python train.py --model="class-conditioned image diffusion model" --dataset="photos of arthropod specimens (BIOSCAN-5M)" --train_examples=97500 --image_size=48 --horizontal_flip=true --conditioning="class" --arch="dit" --objective="v" --cond_dim=192 --targets=["family"] --num_classes=218 --cond_dropout=0.1 --norm="layernorm" --activation="reglu" --head_dim=64 --fused_qkv=false --qk_norm=false --moe="top_k" --num_experts=8 --moe_every=1 --expert_mlp_ratio=1 --experts_per_token=1 --shared_expert=false --patch_size=[6, 6] --layers=8 --width=160 --positions="learned" --optimizer="soap" --beta2=0.99 --lr=0.0017 --beta1=0.95 --shampoo_beta=0.99 --eps=1e-08 --precondition_frequency=32 --max_precond_dim=512 --one_sided=true --adamw_lr_other_params=0.0016 --grad_clip=5.0 --ema_decay=0.995 --steps=18900 --batch_size=64 --epochs=12.4 --lr_schedule="cosine" --final_lr_fraction=0.1 --warmup_steps=940 --weight_decay=0.08 --adamw_weight_decay_other_params=0
Rows from block 2 of a small class-conditioned image diffusion model, named by matrix and row number. Rows with one number within an expert belong to one neuron, the router's apart. Each number is 500 + 25 x the weight over its row's rms, rounded and kept within 0 to 999. All counts start at 0. Numbers have three digits each.
Before each expert's rows are labels from the 100 images, of 14976 (inputs lightly noised), where the router gives the expert most weight on average: "peak at" is the part of the image that holds the peak. Only what is clearly more common there than usual is listed. The data: photos of arthropod specimens (BIOSCAN-5M).
# router: router (model.blocks.2.mlp.router.weight, 8x160, trained with AdamW), inputs 0-159
# gate: expert gate (model.blocks.2.mlp.gate, 8x160x160), inputs 0-159
# up: expert up (model.blocks.2.mlp.up, 8x160x160), inputs 0-159
# down: expert down (model.blocks.2.mlp.down, 8x160x160, transposed), outputs 0-159

# expert 7
peak at: top right; top centre
router.7:527502447526536514484491505489541503456526467556521547492526498500472502542493516479526505510500468474514515499480478478527473513500532535499520505523503541513521509505481488546465502499486500524474571496488519490492458527525515538478480487477504515510524512533525486491530500523513519519464509473507501476477487453519528494487516477535462479525514492546497507506499410499498524520491535510470497514510483506504539523502486453479524495431549531509491469504502510492511482479544519
gate.1:537492510492500493542469528498498504518493495516479511518469562478481493500479557472457529507496471497523511487502465520487523492440507500526517481506503534471503536503478504502484488494501551526511488488482493525514508478513510447507456488505464499471492490497514466472526509538471492536501528520513508504544492488495494533479505464471531485508527445512504496517438513454518468494501496495529489512502446461542487447516511541493536493497540499504435522459494511492546497451506471
up.1:470488509502474513493552499529495492503494449492504527502539475502530519548486457519534468510483530512489485498515513481528479485547496509461482536513479472522494461529535500464522498500471451470484515509542513497472508511488463566497533511489460493516494512516497491502452502472521516460483488476497495484471472499494480463490494517527501549491488550516467490458530487568503496503477491492480489510482529527458503518503496497527446547501471510496531494556507512495484503566513501
down.1:521494476493501514540523530522480502505488491513495494469528454483528500498515544500506515489521526500509559505473507506524456511545505493540497481471513507454490494514532518499498523485482472487523481538527462542484477492527449574530514539493499488479533473467470492529465473539479508528496528521489487486537485539476512507488472484509514522503521477479489499476498448556526495505474507490503490505464469487456484457489493531494483512493533481519462475532506488455447525532545512
gate.2:518529477487533465499546532527516503526513516530511514509536504476454505515505494460502457526467493488543511468532514499483494508511531490513504456501478522541511497492520520451521519547530465541472467517508450512473502501489497492512527415487487492555461524524523494529510507517530534509465532494516490497487513494510495548490484457495519490531520507535472481493460509479525504529536502541495479495531491466497490515544516520469482518490515526475528508521525521481513460541464483
up.2:482533521496512497486507519480494519495545480535488464483487445475518500522531525527508509511504438519524504467543511516511519519567503512511474441459538517504490503448496521462496496520511437545486471537491519489504505474481441493497554515528517472531471516516514520485473552526489460488455481502487503488495519507473479482497512483482491523509509470503503514531444496481517541499484472509483502531492491489578494535479516509498486523495495520527527485480526475498486505499508477
down.2:561460452520486506522488503561499523528525491516511514520549511462507516441512481561489478482515516506504520519445496465525480506477477544524508460510502457477525525508477482545500502538497526492501472493510492495493454515491485493519478514531467499505469464459542488489481473494499488482521504524533525514505516541496464508541533458497529473472509499482503502479516498509510521493516520511485510527460502500483522485528484567512520492473517460522532514525480490450507550485491499
gate.3:493509508478515483508475485554487469530484497476510502457512502510490540561460505491501483479473506475453486464510456479530488476524492473453520501506494534496508488535504465501509520495494517492490508495503462509495511535511463508531488514446500478528490575498504520499492530511481495487487510487477485481490523520505499461443497511478487500453563490494478502497507528514495489427504475552535457534492503483527475485513508544496465517449518511522464488491475469477475539473467523
up.3:512526519509473496564467483504499515512539497504504528508500466547495523516536529489516490493522505502483472478498469502491474502487516514495557477575435495435504501494495492516497527480520503518504491496515482488503493479467545513521484502495556525495491494507480446491514486491470488471414504502536455478524512475478494491499483500535526478504506517512543500478508499503544518472506464473537488532457514536503520453485537498478525527482554498503531482487533490490480481520513513
down.3:498475527481477509461463507492515520478472507484507507503499481529499521485533466523504517541501511492522540485493485522519476491476496520500557515459558503556522492500478483509470475496526511519498490492513509505503502505534536515462490513498548491509503480491454457492543497487526484526418498503542450482492505507480517490525500486530467485504460503493449522491494493514450489517518523530501502471481489478522425549528477515528514473484454514491479490499537511455465521530513465
gate.4:514506491484496478510483520486524482533503516493525567470533497466500504514464489503475447485498479476508525539477492499492495508534500528530493508492487528482517481534523471439506469542469451487486498535493507527540556474494506471488498471562476475486476506496506519528530470529504476515498520490527517520487516527466520495491504468503468505477511518526493502518516462482501501497507549459491508508455492493481502465545505564501477488565527502458526495492519478476502437504457483
up.4:488478479510487535608483530507510438493501497498464515521499503540546487476501500496538465467469491506491504506502506440495508536497480498496499535540515512520541474506519508534508532541542502503453463515484444479510522555490510493516468496494492525498487517505492509471572507510489530494495506506534498479505512489530497501509451477515485502490504508469523470527497511501464513483478464495495478515464474505495487526574501464531486483500530509523518491476493514502495510499515547
down.4:513519451509493510431485468513453431471519501528483466498498502522521476496487502503528559459507484503492493525505511546488527479471529476509491474462483496500550468501495493486491495506502493486520526498492562508521525537521492509487496495481492473499500487492496505489590507504511528505496519493531506503488490504528506512521566487490537502506502505516473516497513490500525504541491553506509520450441496497483543468426509502465476521512472507512466506504507490518503513496539547
gate.5:512502498524492516499487487505482443523479461516504489485456511506475481507501483485502504517555490507519500499484526508516511470501491454499503511480485500497506478501496529505564497562470489525530499477487526472567478508486502541491477484491516511527547494472517481493512477536510505470494511487530510511482532529478526481490462492533505503550517491508454525466423540494500535503509469479535456479503518481537490452504503504520521489505483479446499463553536495526454555502516519
up.5:476511495489501429486547509505492504536495528527504498501514487482493536456475496512497503496489505498519494490526466529535499480492539511479504498484502532483545506504498480491474511498531524504488469531466469483443506498482467476500488443469474494515455479525452526526497503495461494527504491469502495465476501456546510524505488473448478465448506528503511516493489460499490482496524482501450543497522503551432503482523492506502481526518499521525489498438523557472518471527486505
down.5:502473514441503490497505508543557488427508484417478489483517494520519498516477493487479533509492520493499515509471469478476512484499493506507491490522480503532457496498477459526448504498475504518474537501508481506555598544501497518501494469471520511500528502487503530495485509534525483499504528484473522507502509533495484539513474507496460523496485492520490479513489469518502495504496477504510416481474495498486474489449499503565517491520499503455488517499496496492498536519475526
gate.6:472527464554507490504475509502490514566468526510513518480489509472491481469495465498501504546498497492463554537527516536491500533485525493503493471551472481492549479480526498520540515486507497481566523489494542471542445526462542531480512472485466514498448514546513476516510466469508490479508532502478460493487515475483504521512489481512495491509457479465474487505493497440501478495542464532473481515471509502501461493517521514483503487551511521518475523492500500487516508510489511
up.6:514490494479513548515529511497520487464470515471522496508506503482536532535493524505471476496481506518529477470512447499516519501517479486464490521505522479488475491498521493498471514500501489493446498512495458497477512469582491518510466499521527476480506497471477550478475495557544519501524464529505561510504508531484507508550485543477508534516530461512510485470488542521544518504473515480549503513524520474484513460465506534478502475472489474463557494518482482508542483505491466
down.6:526513480514530479515522492540432473579523470554496491503479515501486497492509502500478525510516528474499578491555511513506498512554500473501512488517490561500468538485511510495506491505524499503501510476509523499489484477527507513438486471490527482505516517546466551487456486498521505494506476493491541498478526456518481519467515531478496518462528516474489502503513505531506502525495503534489485517520522512510446500570485547464474523492512482515522506500509506505496534464500517

# expert 1
peak at: middle right
router.1:518508538510478495494480475524551489533505456494497447515489487493517499496479515526480527506474496510495569483485493495435489455518467516472518507479475498496525488506491458507501467506505495486484489509468496496476533514472495495491482471475500485471592480501496497484476482508488476459494458484496508472470530404487518505535572500505462483500484518468537498481494491504486488461457504503526493492479503509474484474545495515521503470505498479484475469467493491471456498495523483
gate.0:470545522502487537467449523482489509531480516501500518494479498458535464487523512511463502549530488482470515510498488481511483454507503511475481466508505510413493530489464484475491495522507463518458534477513498483511504481483512527496517480534500468522502488471509460473490536488457526453445496505511527495546498506507442479512508501483485510459496503505483492531520524466537484521512542521481516517499535540519472480501491505479453484490514489541515499526479515491541521514531556
up.0:533435491514537513505499505497466502550508503532488527470493532489492501469470490493534512485495512491524494533470504510496516480514504520506504539482520532499494506507487474510533502468479503492507535452494510507468501500498508537521470549499519546495533518502516506482501500495520526551485555484540517520482458512495541472481501507488498536545528481510555521439470477493527543511464512476445554479528505515512505517480505527531522516509506501543500498502490498579458510493528462
down.0:486559485507513463466559514484501503477489478486467499489498510512458538511465517497547522509501517501480502480510516470503517484517518482475516488506513535443510464512526485530499494443494528487491527490476498475507506475504506472496473480495502463526503501481501535514484468486451482430536478533498486515542488499478431519506525498492493510446491508510463467440458488522524466508474497529476499540529523535464507495500487492482553494504497464498527488467508511524468498479500453
gate.1:486477532518526494519535484518489536549449514511482540475513471479484501484523465490519530511459506484464511447481493486493470484504494523544478487486486485533472465499502449468512493539476490498490458455492491538490542527508493534519473484521512478479486507498537476499523501499494539506508525453504525521461500493497485480486493460438504502502511461526476502472490497509498499543514518476486553414527492491504519490495490519527485512491478538524472518524478459499475516474504444
up.1:475494522527515497537510504520496511484482524509494490511474493521470526495501431486534531487445531511493491431481529461499489483509498522509511491497440482506497481490488493507520518573503511477519458483468480516528565575486477509512479475477507479503512483484526478489491517498498529522505503454495496524503538497511479490467489458480493470480496507479474497470483474499478442509519457485515525427515502554493542482511492510524530480508502520495499503504492455487484510497478454
down.1:485491516549512503430530505486510521492521516506506469524494503523520511516501566493525484502542520479506506434520528521513471499493536535497497514492550506461477506485489487480497506532528523486500559485471514494462462562511489522482484495483519493498514489505549482493511551506490546519500505518487505514499540490505539521528488438466509492507526495520520492489507487521513549490510516514490462557521482441505465495500505535448526537507507493516515525511476537510481480491465472
gate.2:455442539483455460472490534489490498584482476484458502523467450444484490515520493490524475517472489490487518489503490547498495525459507530516504493548489490516532469470477468492533491545515472499499490521518492491496506482491473492462491446474503474472500483474495454509449441479495494520502512480508517483493478512493500507538500473501475492481508496479459517491508494463466446511487481497481503451499478523449469459502516476507507488497535507484525502481507496461514510477501499
up.2:471480487498486456479505521501477502510488467511483475493487449441457523523540448543538459470491497498508503481492497504517562516476511520549478484503532453522524474477474473538502508491470524528504537515517488517506511507521466509493454505504510495468493487517479514497479493473480533505527527511505514533541485529506508479525482473502507528496513502472476494540530502483464459479514498526500492506495495548448483442511525492546494515494515486529528525456549472497527488471484551
down.2:524525511504486461502491452522531498487509489497479530516505467436456529490521543524545555523509481492486485480498511498476568500475487517461502491493456539469534479519469467458480495495486505546491456508522503491499481507464460520503459494519507512526498505488484518517512500538509536473515479483503508527467483480507479487493488485500506523503494487517516504523534508496518535532492504475497503465500514478440525538473472496451495498490469506544470519450536521473525492461483560
gate.3:501470529491539498526502484507490507555470523499457498514488490492490512499483479511520515464480502485534519424546479513498521508541480529449490485507486498483545523446488499500525495540523506473461497537563496536499504476458515525528513454519492527485480488483496502467487452512495562448487519467466492568472495533500534456515484528492471504480506495498477484505478477515503551505501499459474514516502511485492473455508522487491504472501508518483494517485471498457514493496513484
up.3:505547477509435505470479525450512486435528477507521469499508497488545499479509499461494522553514502513480507573448514498505472488487525490535538505486523491503463512548492507495467475458471503526503503477476487461545522515530473496489505519475509496509522481516498489531497512491522458506518503508488499486494462459475469568474518469509508535526460527457502526495478530483511476506504531515508472506526510519500516525546475501524522504525504495513502503516512483516490537483463549
down.3:508523495509437489551475491483492479509447476501555499494477487475526482490506488471490501493488490502527489553534503500500455530481473477438529478526503495487463490470505471508507493485457473506498504446459509538535485527447470470524479469485504537472534498504509478535482482494494431443511510487515529431476491511475541544520486458494468523497501510530482475508502497468513550493498494501476511515515487466492478465492512485486505478508484507497498482515519512521487489482471519
gate.4:533516515501499487512500511517483527527465539504529501477450494484488526485533487492533513521520477485487502518470494506487504513530473518460454484507472512492490477474490544482486538555439495433481508469549505482488499521447501494519468492484463523436507535495512504513496502516485490504472511524537521538499498530465498505482493508503454510520513488528478458507520495489517464506529548488541538459493563534547507492491513524525484479513456489533502497513490496514543528491521477
up.4:513448498530535492488483495486482498558513499548514524491490524489532545479479498465512499484478529480481509510496500488535474474525479533530476499469490556517460521504507445497498495463459505499528504438457500489490479488538521508534473556501485521545504533476506513513499553527515531512495531457481508501518432511508537475515501505491474553534530504510524535488472503533503524514495526477488524517515482501498462530495508508533504521532500511546496466504504508530495499480542494
down.4:522531493538515508490494484496479474486463481504471470510535503475521472482471503514489523486504522499488524482518493510481487513453463502476545483484484502490474529473479426521479553442558502571456488499452495474504468489454510513532517515498540514434493491504487465482492497523489526497515494552485494470500500506523508494506483476500474494504502501529474445482468518498508461508468519519543513475528547524452495482484495492516510491488437496495521510487517512506461507488516510
gate.5:475489504484491472446466490505500533532526479532522570502511524531459527506516474478517506473482456439463502488512478507491475544477501510495535487479477528509534464526467491501497507504470482524449479523497431516539538488517483506485474483501493433528447517509500461480508475510519560502481510505490501516498504471492506502519484469497544491489510512547479504537508478498482514488498488514527487477511479488490500528508473533498536521494527525505478471466518485444494489542488485
up.5:503449489502523471475484471470510502511565461504519512481526474506470576470516482463504492527544499556480470519507491494518534508518504511496512488452448485453493494521462493486504513545533487526525480512487513509494511502486494528542505465494494503501490479521483503469489418540517494506493504541517517508461528515478543473520497522513542516490501523490488470497500515484547530506484500543548519514512485501516480453491498478475509500521482519464480468494480490475503534543477478
down.5:539552497510507485527494551488535531508455482471506515515526488511487527502531507467487512504428507454502530527499505497472536471519515500478506519511505510539499519483488502490492515516523511534485489512492461513488494507523530535454512550501510469498460526473481480500512466500507503492487498459524529497499492510488477498486491524509432530496499506531495509513499582501493449448470490503470495493528503502511502519530488504549535512549504476435505508494478496478501444541464473

# expert 4
peak at: bottom left
router.4:563492460498533516470530487434545532472490473539499552510503500509485495486507504489517512482526506480506523519477527496545489513513485529519507498522501522503503489498492503501496512506495512511493538497502433503482441505490511521518494482474522481469493510502526483503471515515513511491494500463504521472459505446509492511435512481500498479525520513543484510484493464492477483552495522509460561454489475504497505489467493416472518476506506530497507490502493478522498591502511494
gate.1:489459501526516470449478500517464546525468497478543508484492493487462509507468497477510502508503515495538509541513470499520489505516465458489488474494502474483491502520490504515501516502507502519559526514494506481510527514501485555511507471501516534459508471542529473508530490471490518482546497514454523509498478501488479544520443494477571524509514476495484459473506493481533569482490487513513462498519507460487452464481536547487500503502460474459511466479478478501489527542487479
up.1:488462493507514469447508490527474540484459493503542485494508477488473493470510512497505468541531535482515516508496454527516484543512474464480489493527499503486497509532526482520508487530478522545553512515511503513494523518485469564486521480496507530476506469545525508506497481488534504502525503506491510532519505460476450501500469465501534525518510489492489492489505475468561542473505527511499482515499497474467471468491530482475497550549491523496467461489487483466512547578522502
down.1:551527575544494480549467495527541523513520497486542515539501486479474501498487484469502504432495516518469481542492487451486471452521521506524494533484489466519481525486506495492483483512513498509451496504494512529509487434509507535486499504511530469513490519502507467518484470504508501504531517483459497495475509525497529509465490474496452502494498509522499522466489520497466438512477495508499501491526498526469490542542431527488512537522518532482536465499485521500502486525462476
gate.2:511528503537480472544465503491461587505536498478494549575554504478499520482503516521509484505475463495457472528529552530464502495498495492505526496495468515496528472491492481487473528518513481496487488520510539492500459514461536494516519490491495522506482532548548497512524500534489518503469468522511482476506521554462512527503462524504486517530510512497528506508504512509508504522542449520485461524468500475473507500473491536461514489484549508460510486491498531499499520485489503
up.2:503470530447542546485536522481526465517494500535524468397463538547519521485511486507488515495504556507514514496459469478523514492508510482500476526504517485499488519537519538517484452507510563503501513464487499498482504505501499496493485497533521549511523444477463494515525496501500492489508523475500502532515472455512485468521499478493525476488455464463503524509498468524482498486463523475503507509512509533517534491457502468508493506518469482517503522486512496529505453531538493
down.2:497538500492511528525514482519439428473519495480517522563477506513491497486509519440498496455478506491461449508559453510493476492489488479523481505490486514509525504499524534435478534493482526506488500489507522520520491504470486520511484449526504496498513511564441509498506490522514472488505497508478525519522481475519502447516429458503487478501497505527497479497516514508495488539491462516492467494546485487516553506465491530491475530507521537520529509499502505520499486480502474
gate.3:531503527524515523471535512480479452522483507480509535504500463450504464530552531496501471504538538515561528511546547501469512526503497465482491503511484484543523541504486513484505523507561520482524524480510522480511511505488453505501492494480441503493454550531516520510470512492505506518557545497517541487494518521513482482487482532526483472479508509513477507475483465457488485484545498519484511486525483488508446501472479513482512445517493527473507543496511488488499515484500522
up.3:482512480500485492499464551489511525488531460514498494492496496523484548471448464521485500500493452512441491472491462523501505471524516526510511513493568525483479510469507491505518482497472468527526487522502513518506485508527496515500464550523574497479490455475482474510535469534474484518456456485473479532471460510522512532524504443492490529525502476501492534500520511545508486487483482547490492544459513512498533492512510488510519536478481478516511481517489488503535485479557498
down.3:510490540455496499483499482534485555466499489500485496534511521529498530518456513527516522505526512470546564490555480486475520496518492527495534481535470538520522502483529506514503514493470493546495524517529525485548503551468500496540472490555548518486501510528487527505517492487530530495474515492499467509482478473519492513455487481483509512477484508510484487521546545547501494496470528490504562460470503488506489484494467565484498464491489483530503489511490514455530519497514512
gate.4:513494539516540522517458518480487481532541489480446485480546513551480493523490515513488502504478505479500506504486518481446467512523518524502483497512446542468486487499451528511531553493505533508504492459460463525523474521493532558493491481523513485480485545493503483512547503535529447491485497499481517487484497509531497483528474482518515511470515538490516502489501511491480460469520472516551498520539512465488496516540537521571504508503489508498462505538470509484476505492511468
up.4:469540484508482521502542499506465474484458500561538494507468459490518499515527476483458504472443510540515517518485468524499513478497429505507543534457508501530572554489536494499490462501488467476485476526501524483496477455474517462469514509523482516509487516509507540501496484512485534554485522496497490499484513486482510474518484496511495511480465476540473489468484478488522514532478509519503453534514490542475513442512523520446487488502512494499528511504488508494499473494515517
down.4:497449486507472537518518493448478447452523474492543481480516504471505459511489488482523450485519500494487464509499482479495453519488483514507478507497495391526552500493514484466489536485507493501522529522506504509474462481523529502548457516527506515494512480531515487514524500518463468497477493493514497480525497518481449484504471503504541520489486488472461479508460435502509513478471483507531505483468524500516481534478489506509482534477484469548500483502506517522522475489520516
gate.5:513516476516488477467479526525523546504487541487540536449529494507472518512507516488466500564448528496548520485509454530471500493482524491506500524497496518494518469486546509516475517498535501519515519509539500482524499510524515508466513478542489498508507510486530471510501491499471508471538529473474477519495524472515457516469561483508529451475490465533494480557472441491509471504523521535507446481492490528459454493515519537496506512472520512491506495502519526477502477465514488
up.5:479515484480482494519468519537455509516531494525519498523546455510506531503475509489514516487504490553502471510539505457479525511488475518535519520494538534487500541477480494496479457467492508550515492484487478484500482516462558534503469497479510514507515530529525467503537498509505523461537490565522497544487479495468494466501497472501473475443492466473529457556486532524542547539501497498489501527549463497487548495506501483499537490494494504500492512474507509485477514465491507
down.5:491509462434489491478467508475547533486504518482490484481530479497512499486499519554509487499483469488502529529489517550498531446489515606476511517531487488521512481484493472511556546505495490509481508503464477488535479508510507499530465512472480473506450488492514482489551477487513520489501510492524493510500475500490500489541467468494507515507414496542494539498501543498502464458492484506492506506531496490506454508499496530509511513439487500497503518495510490485520530536491480
gate.6:498488543478500470458484520402512510544493509465509548510540499504488485521522493526514527487469462492508485496529479501523496517481512520468508488506499546546517503496504479479482477552498503498518503513476482508501522501515491514481501450496484514505458603498521477485509497512512499506512506399530529529461499507516526559462473481507504480516560501511486510490471473501506504528506518506509483491472501494508478505473493506496499504462501499484498503524529525490501520500492457
up.6:497493531503526483496533472491509527491502530513494476473492519573499546481478508486490509497479480507479469507482481446521498490496493500479512467504462544492553485521539531495504460525545539508534443517494508486485492516497504466534503474518476505526468521481490475508572474526513466488518484462497524514458486487542536511492515544532519485500534506494514461484486511492524541515473523453520466454503486470530480503483498490497502499496463467480478500490506507503492484560495441
down.6:525458528487520519482559528526509527520487540535521509510489516570494554545474494466490510488494493506520539481516490535487478520491518489531514534468541496488480486476532520532509523489544539508477570536477496497523530518519524456494502484500494498460482488520492477506538483472488503503515503525487492493526502462525488501472463509528482505474531497485469534481493513525482448485489481542479514544470491551513512479520494522526496503495514541480532475513526466516493513551482471

# expert 6
peak at: centre; middle right
router.6:606519534485510522512492528514534505499499508512496507516504501513503504601482518483517543530478498491525483522540501538459485454532510478504493518516491523488520482497501479499501510518505481501494501499500530515487517467505530514493481511557527503493469511492522470509588529489501521509474507489478478489485481447496506520519534464506477505523445511501534501491487475501507503491505498489475459511562505530486507482491507522541493469482517465521481487503482486545474524480541504
gate.1:498531521497503485467468504540492467542528502527474521490513510475470503464532499482520477489510511504471489497510531490492529507538492478495481498469522500524474517478470464518453467504505512492499535498519496509529497453478536522531491475550503501481450522508556490506475519524504566520490563518578515497503500458529524472479491525485505520521506548540508539509455433517473507527513519518508456535519500502467507480472479510492478499499484490504491504485532531521532491513525480
up.1:523525509496473480472469481508473478504525487506458473478509506453434488495516473472562477489515506501505473504493538501497528512487495477505513492499547499530504492491466478526451497484524485479490516531528493537526503493502500514460493477519514489486451492550512506513486511480502527524503540486595515495485522483506510513487509506464499522466489548487492527492482449476455513534525520520514474533490523517472532414505496476503482498516537481517495525459549508495503515515474497
down.1:516482476517486492529480534475523482479485486543478501525472515485426476483519520469534556494504508493489497491467523526525533503503530452497486510501473530482480474500482503485528496487512499459525469516518522463442484478514510528502497514524514513538480527474486520492507531529508532497498445488575502494522513520498488492492512511458494491538510455498499472480491513499547500484507488468470593463511472476477477558513514501517470498474499534531493516464529506505496519501490489
gate.2:485512557493513494524475482529485499474494515518517505484495521500506489468491517493522492533512506482491490531430500511513484532500477438491476509512491509492499504516513529504493494502512511460496519471496438502481498466505504537496502485534506514516461500503489511515537532480479536509470480528488531523533482556517491519571508497511482503507499490494517499487506537509508508489487468486466539490586490520512523490484496533523493478574489515487506479483484501554522394495529485
up.2:558470471518510483510495504504474522504483504472519514448518483491486513517514508480480473469495491478539519472468464489523479510508503598502514498531532500517521515500520517476457478507469503525522523513514432521461539524524502522498491476552515495516464495476491528518461478514487463528525507481494514487502504461513505472495507472488499481496485491509471516511534453499484509508496559482500485486456495456486467514479538497506512521505523469519514510524506491493522405505464510
down.2:529489501508503538501513495454501511515505467513471497507473495510494483412520493503505453483490534490512524488518510496503502507519504490469495515482507498498583491499494514498473456489497507501514492495487555506500439460509521498467510501556511537518457483516451483499519553513491501507523492501492499479511502447513515478493523477504473494510483489512519500490487432494504513507509488534520585531567522505499442529511513505518496498488490463538485484505493508511500435494514477
gate.3:502528546544516483481496494495518544513497533518545584504539502452495498538521483526514491478502465452487526522436497493479494513533505483524531493468489535502472511525516477509479477515444465502530519489515447515491487471516506504488487513559486489494473527504513523514491506518492481522513521458524511522504499504469482503493512472488465504484489533536495508485478481486515502529509528496484523490463479504487491483488511549470507521550519504494489508498519490468507408503468458
up.3:482476476542506513458522476488503486510516451488472505496494484499526520514496507473489523535524534502456542459522486506457491449510526478494534466472469499461476502486488510471521503466481481480499530454476494491505504472482478485532517526492515481506462453475465500498427481501519492475489495516450519478499514555459525484497526560506500481492481468501497514511478534491528466475490450475531531508540529505495532477526465524470470532532466503528471482518483495476480494497483485
down.3:481517505521498478533497525535504464520491460491464496493493508510520510463501499442488474518482512502508482482548469496553492549535472447516506511533500511544434504508496503538508487487495503502494507467513475490506526530489494512456514422501509522495546526517482509509426513519482465524481489489481522489497502483475502513493496566509494491502485500479502438501497517488478531536517465533486435522526491484514451515487535476547476488459512515529501511510491509503496499508476499
gate.4:499507491544530499503533495468551504534520500453548524491488499492510495531523499484507520456479510463485501458497479556491521530490534516543508483495478470483472516485517525543493536490496491497503548482496460501531502488529508519460495491510501478489472505461482494503481522476471527503482527517480504522505498492475507545459530579477505515486479503494461484507511473495516489502492502483494490517470492525502467415558509487545485524462488488490491467461491472470531533514510452
up.4:456507459517542490508458475480524498493539501529536503505550472498475511501487516451488490456478500478510523457495462544499537506532542529518509483485486576488466516485513497452486524494529496507516521500504536516519497524506525509466504490496489515501472498452497533522486531477538515497458523504482495500491493483477506533470560531507471505504481503516497474500492492535495479479488560498474529498504508520513491452527529503479473537477494495508469469487511476498525534537449442
down.4:480476485530514502505507519495447450533483511487529511516496492503481482510509491442479509570508512510479466460517471436522479488503471481485510513478530513508446511499519526533503496508531506506490476509517474483486536482496520498534508559489510502522520503534500482517443483518502520526474486504475458496504509487472521537480429535491493503500525505477511521488488480503493508501493427502532476523461504485490506546471487445502502477507511551506525466479500531501510472514491434
gate.5:502492514520554529505544469516478521529555501478450505475474487487494513522534451483481529506531464568503519512504517539488462472473495506500492485490480484495486528498464531506521456507477496515461517503545527555496528500512505496483482500496492490517498479512493495436509475515509515496478509524457530478489477512458532534518492546522491516484511547516471492505509508476461527519495516495511513512514495488522473561466440529500532532517511485489487540472510521482457510454497501
up.5:481462506490504503496467476474463522554497441517499518493479538508538517533476488495494523495530499503492526502506472469472486465492526541519496518479498524485456493509512520484511463493464528472495515508469549514515477501508508519534519536510518468506470473525474514520499519487490517483482478501532510505483498524518509504503459535553491510514522456484540501519494536539478481523476534517475542490501512488512445491460533542476516510502531501480538416523489442540514528493531508
down.5:493519480490447452511465472497466512469573485541511483470488538507521488496445483503512528509493533549495483476510472532530513485520512507503503484489453500524470470497535495528506487455508499472473501510460468539505503520502484508494526481528519474507516564498504528551484521504509482517519514501538480528498522508510534465528537484489493480517496562512482494493531460513485517518493495508483504490472491491501508534488454541504479501516508473516477448509497547485537489569516512
gate.6:491531525535488477450467499538517520521499475478496503541519468502473537493510521486531479525473495441485501487451505529432491493499518514466508458489489522494513501479493473474497533485486475491482475478491475481481497491486508484471478473515493471495490495469497470497471491497521486495495491518471468499500509513494505465535507464496481464521451490528479509490480506487504479519513444479483518504591469464478516509520478530461464487595506514519478502489512524453513461496482496
up.6:508492476473509480508464506491521502510477512506466556406526507496523512517514482485513490538481489455495506474512475509463470488522499454496488486469473532475507495483511404518506491571483501515506480509511522506505485534492534492478491505562514476495481511457555482532490478518502470488484506433511511505483479511498506495524530489508499511514489531515507516497472507466512481531483501478477549475431493524481486473487525513492507515474509526525471512498516499490507489517527454
down.6:461461493512486513499488470530473494496506516442510446578515509497510494477511510512513520476531487518481479491548491461502452498501485522524494507513524511499532503513490437514480507568482490505490513503509479497489504517508547490529489487547518504501505445538556476507502497483508466501486498541508500509501502471481515468517456447504489491491473481487480486498496500483490502492514503522530390522488504477482539502522468520477507509536496498554518504503526486529505484490500461